config = dict(
    dataset='Sentinel-2 satellite tiles (TerraMesh)',
    crop_scale_min=0.7,
    norm_position='res_post',
    fused_qkv=True,
    inner_norm=False,
    batch_size=128,
    lr_schedule='constant',
)
Rows from expert 3 of block 5, named by matrix and row number. Rows with one number belong to one neuron. Each number is 128 + 24 x the weight over the matrix's rms, rounded and kept within 0 to 255. All counts start at 0.
# up: expert up (model.blocks.5.mlp.up, 8x256x256), inputs 192-255
# down: expert down (model.blocks.5.mlp.down, 8x256x256, transposed), outputs 192-255
up.128 [186 122 118  92  85 168 115 129 102 142 107 150 213 146 138 162  99 110  87 117 117 127 122 101 142  89 111 155 101 103 140 123 126 145 112 175  89 171 137 103 165 140 105 105  85 125 118 171 142 131 121  95 131 132 161  89  76 120 108  93 110 123 117 122]
down.128 [156 137 101  83 125 143 188 131 122 154 155 141 159 123 135 148 120 131 142 124 112 110 128 181 155  84 148  78 144 149 113 126 116 136 142  94  98 130 143 115  97 171 101 179 148 172  93 112 138 105 146 109 127 139 124 101 126  99  95 113 178  92 122 115]
up.129 [131 108 102 145 161 175  95 137 135 101 128 135 125 151 128  88 175 121 119 167  91 188 142 113 138 101 132 110 129 123 140 157 144 107 116 154  96 131 129 138  97 129 134 106 132 143 126 153 113 152 126 109 128  57 112 137 147 121 127 148 139 124 122 123]
down.129 [162 145 144 175 115  95 203 132 112 136 116 122 113 124 122 144 120 130 152 141 114 144 122  82 167  89  87 132 122 144  83 130 156 112  81 134 148  98 118 111 192 126 139  69  84 181 130  72 121 119 136 106 131 123  75 136 109 177  88 110 137 118 139 137]
up.130 [103 118 142 126 130 114 148 137 138 165 109 104 120 152 143 143 162 120 117 113 148  88  94 143 157 163 133 142 132 170 128 105  76 128  93 140 109 146 112 103  97 117 124 146 134 126 113 127 102 154 123 149 173 130 125 127  98 112 132 107 156 176 113 130]
down.130 [108 129 158 140 114 113 133 138 144  90 140  81 179 157 150 145  92 126 116 111 127 134 112 127 121 166 113 101 117 106 128 130 137 132 124 131 133 127 150 104  90 108 125 128 110 117 143 139 149 164 149 119 131 153 146 170  94 125 126 122 129 110 130 103]
up.131 [116  97  90  95 139 137 142 152 156 160 148 144  79 122 102 109 109 118 183 111 100 171 150 122  95 134 119 138 155  89 146 112 166  91  93 122 140 106 132 125  93 132 128 111 149 181 130  86 124 151 165 138 130 120 183 179 125 127  98 136 159 135  93 134]
down.131 [132 140 141 131 136 124 100 142  85 142 104 147 143 119 152 177 108 136 131 106 196 124 111 136 154 138  99 122 141 140 128 140 103 158 141 107 117 145 135 136 160 109 133 129 123 120 116 125 101 134 129 148  83 158 139  84  64 117 131 146  88 162 126  91]
up.132 [116 100 112 131 144  85 121 115 107 119 137 106 133 144 189 120 104 173 147 140 148 124 155 203 182  98 105 124 160 152 104 121 158 146 126 105  81 124 170 123 141 109 165 107 106 166 122 125 149 119 111 110 138 156  95 161 154 110 137 119 134 108 133  73]
down.132 [147 120 100 156 161 139 126 149 155 150 106 135 100  93 106 172 106 110 103  94 133 121 129  88 170 123  71 118 145  88 135 125 110 147 168 138 170 142 142 158 112 136 101 142 121 104 113 126 113 127 105 147 131 134 108 118 112 139 102  90 144 110 141 125]
up.133 [133 119 119  96 112 138 116 126 151 125 115 113 131 120 113 146 131 157 128 146 138 135 142 140 115 101 118 122 111 124 131 152 123 134 132 101 129 141 114 131 106 120 130 119 153 115 127  92 146 130 144  99 136 139 134 128 121 139 120 120 105 121 145 126]
down.133 [126 131 128 110 150 125  87 137 105 159 141  97 127 116 131 125 135 139 125 127 109 128 130 141 121 149 141 116 109 137 118 147 144 121 129 121 106 147 142 154 108 130 147 128  97 128 123 142 155 119 141 120 128 143 143 130 137 144 139 134 155 134 146 140]
up.134 [109 146 126 102  59 110  97 120 110 113 103 144 120 139 148  82 169 143 113 144 144 131 125 137 143 125  66 139 149  69 106 118 112  96 112 109 106 101 152 157 123 118  99 133 108  98 101 131 150  86 147 128 150 147 158 120 165 157 139 117 111 124 144 169]
down.134 [129 130 123 125 124 127 119 116 124 129 142 103 136  75 131 137 115 135 132 119  92 179 115  94 139 133 148 134  84 118  81 120 157 138 150 129 140  88 124 115 156 131 113  89 147 123 124 107 183 114 151 103 136 139  78 150 110 158  93 124 150 146 125 157]
up.135 [145 111 134 124 112 148 102  83 132 110 108 118 145 111 141 140 105 139 156 143  88 115 107  95 108 117 141 156 130  84 111 141  97 110 102 144 109 121 134 113 130 117 116 106 153 170 116 143 120 151 140 186 131 118  98 137 104 146 144 156 129 126 139 114]
down.135 [ 66 124 129 137 157 127 128 143 145 101 113 114  85 101 133 108 114 122 126 148 141 160 134 166 130 137 123 119 112 129 116 139 100  97 137 109 151 131 126 119  92 102 134 113 133 155 115 118 133 104 141  92 137 126 113 128 156 134 130 127 121 146 139 142]
up.136 [136 123 120 102 140  98 140 128 127 186 112 101 146 155 126 120 125 161 140 109 130 128 136 119 126 139 137 155 116 160 100 124 168 139 122 128 142  87 129 125 132 100 124 102 126 139 106 145  73 135 139 172 130 136 135 121 156 131 145 101 135  95 125 171]
down.136 [120  85 194 138 109 170 127 119 161 151 132 119 125  81 140 168 156 131 133 144 101  94 132 106 154 145 110 135 137 125 143 117 132 128 151 138 121 143  98 115 135 124 131 116  70 116 136 131 112 116 160 121  93 121 157  89 136 178 119 140  91 147 127 130]
up.137 [131 118 146 120 127 170 108 113 134 119 120 128 148 120 122 174 129 152 131 126 122  97 122 152 132 118 105 117 124 143 123 150  98 158 113 140 106 122 158 103 139 160 135 125 186 124 187 122 135 138 133 130 128  89 107 143 120 187 118 131 131 122 164 159]
down.137 [138 143 152 112 141 130  77 127 143 132 130 112 119  84 115 135  96 143 150 138 122 153 145 142 142 111 143 134 121 153 123 144 124 138 145 157 145 136 126 106 131 134 118 133 120 109 150 141  93 115 131 122 114 116 129 165 111  59 107 142  97 166 134 125]
up.138 [149  94 138 122 152 115 124 103 158  82 147 113 179 120 185 124 112 132 117 111 109 119 191 155 111 107 130 163  92 145  67 167 103 113  79 163 123 168 127 134 128 175 150 123 160  97 143 132 124  94 156  85 134 150 144 166 103 151  91 122 174 163 172 149]
down.138 [108 127 146 111 143 172 109 136 109 128 123 103 119 149  95 110 151 147  83 123 118 131 124 177 130 104 142  70 125 123 135 119 161 120 138 113 111 167 141 133  97  94 108 135 149 146 191 138 132 153 100 161 124 117 118  72 139  96 104 138 116 138  59 170]
up.139 [134 127 124 121 127 136 120 129 131 133 135 130 133 134 122 130 131 115 132 123 130 124 122 131 123 127 119 124 126 123 129 129 117 118 133 125 122 123 135 123 132 134 136 123 133 130 130 131 125 130 133 133 127 128 132 133 124 129 126 129 133 119 131 115]
down.139 [128 125 125 135 135 125 116 123 123 131 125 127 126 128 126 132 131 131 124 122 124 116 127 129 134 135 127 133 122 130 129 129 140 127 124 127 137 130 134 130 127 129 133 124 121 122 125 120 114 122 123 125 126 128 132 126 122 126 131 119 134 131 127 127]
up.140 [157 129 109 131 133 154 105 123 105 117 118 112 134 151 127 107 138 152 162 133 133 169 133 135 115  98  90 164 119 111 158 135 111 130 139 117 121 145 130 136 130 114 117 117 136 121 128 124 111 125 107 114 157 110 132 117 108 135 152 133 109 136 154 140]
down.140 [125 148 136 114 120 122 118 126 163  89 125 144 135 127 129 159 135 126 167 130 131 149 127 156 129  99 169 144 141 141 147 136 131 128 114 112 143 130  95 125  96 154 106 150 142  92 136 126 135 134 130 120 108 115 132 152 132 118 104 123 141 120 134 113]
up.141 [150 136 146 125 151 146 148 116 116 111 154 117 139 109 109 111 114 126  82 112 116 126 133 106 154 155 103 126 132 114 114 106 130 123 142 159 139 168 118 134 106 106 133 118 103 138 127 128 126 126 145 144 123 119 117 148  70 109 154 102 147 105 174 157]
down.141 [140 138  92 111 169  89 121 102 164 131 145 145 170 134 126 116 136 139 139 123 110 100 103 132 171  91 119 130 108 126  90 131 114 148 125 123 126 124 103 148 139 149 129 122 124 135 129  93 153 145 137 103 130 127 136 148 135  93 147 155 128 137 143 139]
up.142 [148 163 119  98 143 205 125 137  97 108 136 117  92  50 127 125 100 109 113 158 152 132 175 136  74  97 132 113 188 127 124 108 176 126 104 112 105 114 107 125 140 132 117 186 139 124 150 131 173 154 168 151 146 148  80 131 101 101 115 130 138 131 112 136]
down.142 [ 77 150 135 109 138  98 128 136 126 139 124 153 134 135 105 121 107 114 112 112 104  96 144 160 146  89 155 109 104  72 151 107  86  77 100 120 139 216 114 118 114 142  87 113  90 174 113 118 140  99 179 103 145 140 100 163 166 147  80 129 139  75 159 139]
up.143 [121  98 160 104 115 132 115 116 130 109 104 176  97 178 143 165 116 130 146  72 128 105 147 115 134 138 137  89 142 125 139 159  96 106 136 131 143 121 122  93 129 123 128 144  98 132 144 133  92  94  99 162  88 146 142 104 150 107 127 156 134 125 101 102]
down.143 [125 152 132 122 128 163 100 124 146 114 132 101  85 125 121  74 146 132 131 137 127 143 120 116 121  97 158 109 118 123 136 156 123 127 140 135 115 108 144 145 104 128 147 115 107 150 133  85 163 146 113 140 145 120 122 147  85 161 162 110 146 126 141  71]
up.144 [114 170 111 135 167 153 151  94 159 142 145 120 114 141 146 150 132 158 111 137 119 107 151 156 115 115 110 144  96 134 111  96 156 118 102 160 120 131 154 110 125 159 142 132 128 140 143 147 116 127 137 113 111 150 167 121 135 102 122 112 113 148 127 109]
down.144 [112 118  75  97 132 134 140 109 153 148 125 126 152 134 160 116 127 101 153 142 134 123 157 118 102 132 119 119 115 138 168 133 180  69 136 142 115 117 120 130 121 125 140 152 120 127 159 107  86 115  90 152 139 123 108 150 158 126 108 136 135 117 157 132]
up.145 [170 106 102 132 140 121 138 152 131 115 142 162 129 120 154 130  95 119 107 138 140  92 146 126 165 139 142 129 152 129 151 137 141 143 189 137 119 128 128 132 129 128 122 159 135 156 103 136 128  91 123 149 114 142 142 119 165 161 167 148 104  73 101 137]
down.145 [118 155 119 129 124 149 138 118 119 167 100 140  99 129 104  91 152 121 125 117 153 125  86 135 135 148 142 126 118  92 137 124 118 121 151 104 159 123 106 130 118 128 102 115 139 150 114 115 112 137 164 124 133 119 129 106 153 151  79 120 107 119 140 131]
up.146 [131 124 109 184 154  78  83 117  58 176 169 167 143 126 117 117 155 149 103 127 134 172 131 113 162 120 167 139 149 129 115 146  70 156  84 124 114 151 136 151 122 144 114 130 163 111 149 138 146 104 149 137 129 127 151 122 102 142 178 120 129 137 120 104]
down.146 [126 169 120 130 120 164 163 149  96 119 121 118 157 147 141  96 126 131 107 131 136 117 125 118 117  97 116 102 115  97 123 129 134 143 150 163 168 144 127 100  66  82 152 141 163 118 130 133 137 125 138 112 154 145 156 116 123 142  86 118 115 124 102 160]
up.147 [ 92 102 118 111 134 100 132 139 140 138 155 120 114 126 135 111 127 156 106 154 141 140 105 130 118 152 140 145 123 142  88 126 112 102 130 106 142 134 122 141 129 126 134 128  98 133 169 145 113 131  93 149  96 134 134 105 130 125 117 174 128 122 140 165]
down.147 [118 133 120 116 127 130 118 134 144  92 152 123 101 138  95 166 138 111 161  93 117  88 162  91 131 130 122 106 117 161 155 140 163 151 136 167  86 101 146 125  96 121 200 134 100 154 122 116 188 132 132 138 120 106 107 107 143 154 113 104 122 169 153 112]
up.148 [143 130 120 151 143  69 100 105 144 173 110 172 161 100  86 122 143 126 107 124 122 168 130  73 105 152 141 135  78  89 136 154 133 132 100 134 117 109 154 100 146 155  95 141  80 129 139 166 152 120 190 112 177  92  84 110 180 147 114 151 126 144  84 102]
down.148 [ 99 148 121 143 131 113 122 145 149 102 143 124 112 126 169 176 148 132 135 155 132 125  88 118 127 163  89 141 163 133 157 127 127 106 117 158  89 142 134 148  90 156 148 156 141 122 111 153 160 131 148 112  95 162 149 113 157 146 109 142  98 152 112 137]
up.149 [ 88 121 145 102 145 147 100 107 105 118 143 105 106 161 128  96 151  98 138 138 167 111 143 133  45 134 118 157 121 123 147 124 173 145 101 146 122  97 131 171  87 169 167  83 110 131 145 123 127 126 119 152 108 101 143  99 119 110 152 130 109 135 136 126]
down.149 [156  92  90 109 103 121  95 130 117 124 155 148 105 142 110  99 124 109 170 137 187 123 105 146 148 168 112 141 105 127 126 123  99 150 140  93 126 125 126 126  69 106 146 126 109 145 149 137 129 105 180 133 184 152 110  90 136 142 105 116 134 146 163 136]
up.150 [ 99 112 149 138 135  91 108 167 101 122 147 122 107 108 160 125 153 149 191 138  93 130  93 168 125 130 148 144  96 160 114 182 101 115 152 118 130 111 138 159 138 121 114 105 115 132 180  89 159 131 156  96 134 140  71 148  93 129 100 142 112 159 131 123]
down.150 [116 106 107 107 118 110 115 123 116 110 125 143 160 159 128 158 117 121 152 122  96 103 133 140 140 136 133 122 150 124 197 111 109 127 135 120 111 109 112 128 146  99 117 106 102 101 145 141  94 141 141 180 137 143 109 157 123 110 133 129  95 102  84 132]
up.151 [139 119 120 125 110  70 145  99  85 100 128  79 159 130 122 114 134 107 135 144 127 135 132 116 130 123 153 107 137 135 148 172 115 159 152 123  93 117 132 120 131 109 128 110 106 162 166 149 118 125 123 127 136 120 164 131 169 106 102  79 140 135 115  97]
down.151 [171 129 145 124 122 140 104 131 140 143 136 154  91  93 148 162 148 125 166 139 171  93 131 127 131 127 122 171 105  96  85 116 107 131 131 161 169 179 125  97 124 124  95  85 136  87 146 106  95 117  52 113 182 141  93 113  85 142 147 145 126 163  91 122]
up.152 [158 124 178 154 133 106 155 137 129 124  97 103 169 125 110 138 127 176 102 150  89 135 135  90  92 109 123 140 128  96 150 124 151  89 128 146 122  86 115 153 126  74 143 131 171 155 102  97 158 137 119 128 128  86 149 145  98 113 129  89 194 148 140 123]
down.152 [148  93 114 142  80 100 101 126 163 149 114 148 143 122 136 114 106 124 124 137 122 159 135 152 142 159 161 118 148 139 118 134  74  86 119 189 142 121 152  83 128 142 108 135 144  93 139 119 139 133 168 125 121 130 144 111  88 149 132 112  94 129 104 120]
up.153 [132 105  90 151 112 115 110 148 130 116 166 140 130 119 166 131 122 124 104 126 123 101 156 104 132 105 109 129 104 151 129 107  85 114 131 138  57 149 120 137 167 162 106  98 125 126 152 104 192 137 158  95 131 108 159 132 112 115 178 102 179 131 142 134]
down.153 [143 219 175 147 153 108 116 160 113 110 130 146 141 127 177 155 116 151 123 113  89 150 153 115 129 150 132  90 125 107  94 136 166 122 115 138 105 180 162 147  59 137 120 127 113 111 129 154 143 162  94 147  96 137  98 106 117 143 117 115 138 143 134 129]
up.154 [116  89 171  94 125  90 114 116 164 156  93  92 120 129 145 104 146 112  71 107 105 121 126 154 137 172 122  88 126 130 166 104 100 133 129 129 131 133 161  77 150 108 133 158 144 114 159 108 155 124 147 123 125 149 138 113  79 139 141 110 129 135 139 127]
down.154 [ 95  88 157  95 153 108 142 147 145 148 101 167 123 121 117 157 110 117 145 140 136 183 149 150 100 155 101 140 146 138 108 118 134 129 140 120 124 127 154 128 102 141 152 152 124  96 128 121 140 122 111  98 130 129 138  93 163 145 114 121  97 119 131  87]
up.155 [122  99  94 137 106 131 105 115 152 169 129 125 130 160  86 109 118 122 149 150 155 164 111 145  88 139 145 170 111 155  89 117 161  97 106  94 142 122  57 148  66  97 131 165 153 117  91 156  85 167 152 122 130  98 124 162 113 106 153  84  88 149 112 116]
down.155 [145 182 113  91 121  66  70 150 122 110 133 130 135  86 160 140 167 124  90 109 149 130 124  97 139 120 133 133 132 134 129 115 114 114 117 136  88 211 160 108 136 159  61 116 160 123 178 129 132 154 108 168 118 135 155 143 124 123 127 144 135 114  96 125]
up.156 [171 132 147  85 123 102 146 169 124 108 140 162 137 120 157 105 151  91 136 130 101 141 143 145 117  88 157 111 116 131 121 110 127 137 145 169 162 165 135 141 108 109  84 141 161 143 134 107 152  56 123 137 154 112 129 156 104 156 112 148 167 134 129 114]
down.156 [174 154 164  94  99 145  86 153 115 106 121 147 107 130 115 120 124 122 141 144  87 124 131 127 165 188 136 140 141 142 123 135 105  95 144 143 107 115 188 116 135 161 143 100 172 133 124 105 143 104  94 158 122 129 145  88 157 112  96 123 117 105 127 151]
up.157 [140 177 148  89 154  95 153 175 130 128 134 148 116 117 159 184  81 115 115 168 149 150 124  82 124 153 147 133 145 126 110 117 117 105  89 151 149 128  98 138 107 172 120  89 149  87 128 136 136 105 186 131 134 186 103 137  74 117 167 113 112  99 162 114]
down.157 [127 126 126 128 145 127 132 143 125 147 144 154  99 116 139  90 170 121 116 166 120 121 147 190 113  93 108 118 135 117 168 116 139  75 121 135 141 143 148 166 167 172 102 108 129 173 151  94 153 161  97 129 133 132 138  86 107  80 104 132 137  78  97  73]
up.158 [126 137 124 136  94 151 101 116 116 112 110 100 168  56  69 124  74 133  95  82 118 141  74 129 181 132 148 162 143 111  97 115 133 106 144 137 116 132  87  90 148 140 129 150 136 114 116 121 121 159 137 140 103  86  60 118 119  95 151  96 126 143 123  89]
down.158 [ 92 109 164 130 158  90 140 157 122 119 110 178  91  73 138 144 133 138 129 116 110 111 148 144  98 111  91  75 119 110 136 134 110 105 124 134 111 118  87 109 166 150 152 112 128  98 173  80 176 138 132 150 166 135 161 116  90 114 108 130  88 137 120 123]
up.159 [135 117 166 126 132 122 177 150 114 152  80 157  88 126 122 155 152 113 148 159 149 164 100 140 129 128 104  89 122 167 173 154 136 135 142  91 162  96 153 114 128  95 108 108 140  90 128 113 126 112  86 142 107 122 172 117 129  93 120 163 137 127 100 106]
down.159 [134 159 147 137 170  89 101 142 154 153 124 100 132 102 144 151 133 143 133 125 101 155 106 116 141 185 105 145 155 106 117 132 148 116 113  92 154 148 104 151 169 120 151 137 118 114  88 155 192  79 148  91 115 127 139  93 157 136  63  96 108 113 137 143]
up.160 [113 118  98 119  86  62 105  66 136 159  68 174 109 122  73 171 111 134 125 121 127 164  93 145 138 130 122 107 137 131 122 173 130  71 145 159  98 114 152 112 128 170 136 170 144 141 128 164 171  92 130 152 144  71 160 120 127 152  80 117 135 144  84 109]
down.160 [116 105 116 142 151 118 147 114 118 110 132 125 109  84 170 147 104 113 138 110 146 121 112 141 169 147 130 181 124 150 169 118  87 107 136  98 121 166 147 143 103  90 106 154 142 126 116 142 133 112 153 118 144 147 135 159 127 127  93  79 125 129 127 126]
up.161 [135 138 150 128 161  71 133 115 129  93  96  98  88 135 148 142  74 154 175 150 177 116 141 116 102 153 115 134 140 141  79 160 127  94  98 114 134 107 100 121 143 133 147 120  79 128 156 141 185 149 151 130 156 132  98 119 157 107 106 141 131 129 127 114]
down.161 [ 63  85 112 109 124 105 115 138 172 148 113 129 117 107 206 137 129 144 112 129 104  93 133 127 113  82 123 102 142  89 157 131 152 148 154 146  88 119  82 163 133 118 105 114 175 103 143 150 125 149 110 194 189 136 168 124 113 146 165 127 145 113 101 148]
up.162 [137 118 143 134 156  96 135 120 108 139 133 120  92 109  94 117 135  84 153 132 119  60 109 169 123  83  99 130 103 131 197 176 108  95 122 125 127 107 116 152 129 140 145  91  94 127 128 140 131 145 115 152 153 121 139 150 132 108 122 110 158 101 126 136]
down.162 [ 96  75 107  90 129 180 115 153 127 129 120 186 129 131 168 136 127 139 135 140 115 110 147 141  73 149 141  92 126 101  98 154 133 130 122 114 115 158 114 119 153 148 142 136  84 155 122 107 119 132 142 121 131 115 160 153 122 128 129 128  97  89 158 160]
up.163 [109 190 157 111 127 151 161  99 119 142  95 161 104 125 143 179 100 107 139 109  95 136 175 119 109 147  90 110 134  89 131  70 175 164 150  87 141 115 142  97 164 122 143 125 165 119 167 109 138 115 133 137 132 122 137 126 136 138 145 118 138 117 112  90]
down.163 [ 83 115 128 156 112 145 142 104 151 144 144 132 136 147 117 102 138 138 114 121 140 133 122 163  94 140 130 141 125 151 154 131 110 139 154 135 161 164 137 158 101 117  91 154  99 120 155 133 105 125 131  97 166 104 169 113 142 107  98 120 146 102 140 123]
up.164 [ 79 113 123 113 110 135 113 129 127 174 120 140 128 131 131 116 122 150 166 112 160 113  79 118 170 114  84 130 153 105  96  98 135 161 114 127  95 167 176 128 148 125 121 129  96 127 121 119 169 119 125  63 113 106 117 121 103 181 149 185 152 134 140 154]
down.164 [112 160 105 124 142 135 145 129 140 130 128 144 101 102 128 139 146 139 119 113  67 147 155 119 144  57 152 145 112 150 135 139 128 130 153 123 131 107 136 107 142 101 143 155  73 139 178 130 135 125 153 139 150 121 145 125 135 118 123 138 110 126 117 100]
up.165 [ 99 180 130 114 121 121  81 136 140 140 129 123 114 116 126 169  90 150 117 158 106 117 145 152 146 147 108 133 150  99 149  94  82 105 119 167  88  72 121  86 151 164 136  91 152 113 137  75 128 118 116  97 128 168 137 121 119 149 122 134  98 126 158 159]
down.165 [ 94 153 143 100  94 127 138 125 163 157 143  98 105 106 180 145 133 134 111 144 163 136 122 121 179 133 125 140 139 143 136 132 130 122 142  96 178 159 176 130 145 142 133 136 168 109 113 168 146 153 105 149 104 141 152 142 172 120 125 117 123 125 117 103]
up.166 [152  80 176 127 152 103 111 118  97  98 131 137 163 129 165 154 136  97 110 125 142 121 134 141  93 118 103 155 119 100  93 152 148 131 137 121 105 183 120 127 108 160 146 126 143 155 134 130 142 104 122 147 148 109 145 125 141  79 137 139 145 188 139 115]
down.166 [144 126 132 127 101 110 121 118 151 108 134 119 123 114  82  77 109 132 161 137 103 165 141 119 126 168 147 142  88 105 108 130  58 133 106  99 139  97 153 125  85 113 119 132 107 121 120 140  71 152 133 139 128 121 108 159  94  84 130 122 147 109 152 127]
up.167 [142  75  98 124 129 111 138 136 159 150 124 130 150 118 134  92 129 153 127 156  99 101 113 120 132 103 147 122  89 105 111 102 180  92  96 137 130 159 149 165 110  96 113 192 134 153 121 137 130 132 131 130 135 122 143 106 137 132 126 110  83 119 139  76]
down.167 [163 122  77 155  85 118 111 138 110 135 117 133 121 103 134 148 108 136 145 120 130 134 132 160 106 145 137 163 103 111 113 129 127 126  98  92 148 132 134 118 136 122  72 163 121 162 108 143 122 156 168 136 125 166  71  58 154 156 131 132 113 177  86  91]
up.168 [204 182  93 161 124 126 151 141 112 131 147  67 140 178 106 147 154 119 143 104 140 148 129 122 128 135  92 143 120 164 122 141 124 137 134 133 146  94  99 101 126 108 142 145 138 155 105 102 147 145 128 123  98 122  89 129  93 140 145 127  81 146 145 121]
down.168 [125 119 127 105 126  83 108 129  95 134 120 153 102 121 111 116 115 149 141 131 154 113 123 152 185  68  80 117 177  68 125 129 134 129 127 116 175 134 157 109 133 131 130 112 130 117 162 139 137 156 131  97 122 131  89 111 112  83 125 137 133 153 119 142]
up.169 [138 147 141 158 134 103 102 122 172 158 124 130 131  69  84 143 113 141 120  99  91 107 122 113 105  88 129 130 126 100 157 162 140 104 140 149  87 125 107  99  95 133 128 137 108 117 107  92 121 120  94 113 128 152 170 136 138 120 162 126 112 157 122 123]
down.169 [ 82 121 155 146 109 133 133 156 134 163  91 141 140 163 148 154 117 118 139 130 122 145 116 166  92 180 173 117 164 130 106 126  76 161 128  74  94 122 145 114 138 131 166 135 108 117 124 143 123 140 153 118 111 131  94  93  86 136  68 110  87 138 117  74]
up.170 [111 106 100 132 105 158 140 113 129 139 127 141 121 130 132 120 150 109 134  80 118 133 136 156 128 151  81  93 100 114 101 117 135 161 134 134 167 182 122 133 140 164 111  95 134  98 128 122 124 153 111  77 149 147 139 143 157 151 143 106 100 149 116 129]
down.170 [ 95 132 114 145 149  93 124 114  97  60 127 142 118 109 148 205 144  91 148 104  81 112 165 128  97 152 136 110 132 137 136 132 138 141 137  74 125 160 189 146  83 126 112 163 132 120 124 124 141 115 126 148 108 135 110 111 144 111 111 143 118 126 152 150]
up.171 [106 105 152 143 148 164 134  61 114 163 102 123 148 139  88 139 166 129 136 100  98 113  88 144 133 175 130 116 114  87 130 142  84 157 147  96 134  95 117 123  62 124 113 141 160 102 143 140 128 112 115 107 124 133 138 132 133 122 141 108 133 140 137 149]
down.171 [129 137 151 118 149 107 118 135 144 108 145 148 108 137 138 131 141 139 126  97  88 132 129 111 134 133 138 129  69 115 129 121 109 147 133 183 129 175 120 132 138 182  50  97 105 160 166  95 145 136 141 106 114 135 197 166 149  99 125 144  98 134 175 133]
up.172 [136 124 150 115 122 110 151 131 127 119 107 121 129 126 141 115 104 131 117 151 140  91 138 125 147 115  94 141 125 151 108 102 159 120 151 132 127 158 147 120 164 158 190 126 166 107 152 104  90 139 148 120 145 130 117 125 153 148  75 120 130 103 137 107]
down.172 [111  91 142 122 116 148 149 130 141 114 139  99 134 128 141 148 137 122 152 100 152 155  99 118  89 110 141 120 123 122 130 137 124 101 135  95 135 158 119 118  85 145  86 121 118 120 108 113 132 181 139 104 127 134 113 140 137 139 151 118 124 138 114 130]
up.173 [ 96 136 112 120 151 124 155 121 147 115 111 100  96 178  65 173 127 131 154 162 101 178  98 110 163 141 112 121 167 129 186 150 113 107 120 131 138 166 126  96 117 122 143  98 137 149 131 118 113 130  89 133 145 147 118  89 121 160 102 122 109 121  88 123]
down.173 [200 140 175 115 141 156 101 143 175 109 137  77 108 119 135 132 166 136  99 101 118 139 129 156 116 149 116 151 165 149  91 137 106 140  66 153 132 164 171 130 147 158 108  73  64 152 136 157 137 130  89 117 136 131 134 160 161 114 123 138 148 136 119  91]
up.174 [140 156 143 145 118 168 123 127 108 182 158 115 124 107 137 127 119 123 105 129 129 156  99 133 120 102 113 129 115  88 121 158 100 151 139 138 167 148 125  97 124 154 130 124  96 162 156  82 151 133 148  86 131 167  76 130 115 126 115 107 123 148 170 149]
down.174 [112 148 165 113 119 160 162 127 119 121  90  91 128 155 127 145 124 142 143  96 130  58 120 155 136  78 125 178 137 104 154 111  79 107 127 122 110  84 116 130 163 126 138 104 152 133 133 155 154 166 126  95 107 122 129 137 136 123 126 132 157  91 120 125]
up.175 [126 140 168 145 153 133 128 105 143 105  96 114 125 122 160 138 106 110 144 128  90 185 154 104 119  98 144 129 177  84 102 113 126  77 127 119 146 108 135  89 138 106 136 127 117 113 139 123 165 125  92 157 132  92 128 139 141 139 126 121 120 125 115 118]
down.175 [107 103 132 138 147 158  56 111 161  98 124 102 139 142 106 135 119 129  80  70 141 121 137 136 147 183 160 138 147 144 133 114 140 129 147  98 128 170 173  97 136 109 140 158 164  72 136 118 105  95  85 132 151 103 142 144 127  87 114 119 117 127 138 122]
up.176 [133 128 113 136 188 106 120 161 139  99 118 147 151 124 112 146 133 113 120  79 117 142 191 111 151  70 138 118 127 140 113 108 123 137 132 151 125 180 137 182 106 129 142 114  87 108 162 136 132 109 114 116 141 127 110 140 154 139 134 162 140 161 134 136]
down.176 [151 119 158  98  94 131 142 155 163 125 141 118 116 141 204 164 155  95 139 120 127 148 102 137 163 122 116 117 127 162 119 134 124  86  99 157  90  96  89 148 115 151 102 156 153 127  76 112 122 132 141  94  86 122 118 107 135 117 123 130 122 157 118 153]
up.177 [150 167 161  82 179 119 181 124 147 110 143 116 114 150 135 149 150 152 143 145  90  94 147 101  81 140 161  91 178 102  90 163 135 147 129 160 140 164 162 132 147 109  85 138 112  94 179 109  94  99 107 132 166 122  99 134 109 127 121 163 139 110 140  87]
down.177 [124 146 120 161 153  95 129 149 158 110 131 151 145 131 144  97 163 119 143 108 191 118 130 132 121 165 147 162 144 103 172 126 187  99 107 148 108 122 105 136  89 129 132 113 135 185 155 112  94 117 165 109 141 132 129 120 121  99 134 123 134 150 141 124]
up.178 [115 153 138  87 113 119 134 102  96 129  97  97 121 104 108 143 132 144 147 123 115 121  93 109 149 127 108 178 121  99 131 125 141 144 146 122 148 135 132 127 128 123 118 104 107 155 123  66 132 132 145 104 122 153 149 142 105 108 108 109  99 151 137 144]
down.178 [149 123 135 176 155 119 134 141 132  95 116 138 123 108 127 156 143 140 113 116 107 148 131 166  94  71 137 103 159 116  91 136 108 129 155 114 120  80 119 124 167 121  93 119 119  88 137 118 137 179 118  95 148 125 107 102 138 145 107 129 147 135 140 101]
up.179 [139 144  84  90 127 162 162 111 139  91 144 160 102 141 150 145 150 116 178  83 103 120 168  96 113 127 147 141  94 145 117 107 102 165 124 124 125 153 175 125 133 113  99 163 115 149 120 142 144  57 127 130 129 165  84 134 149 128 179 148 147  90 113 170]
down.179 [105 145 110 140 129 137 143 101  79 107 134 182 130 158 132 142 119 149  80 107 146 123 119 136 147 123 154  94 161 160 183 116 144 146 143 138 138  92 101 157  75 148  84  82 211 162 161 150 125 108 160 111 136 110 141 110 132 155 134 144  96 146 115 137]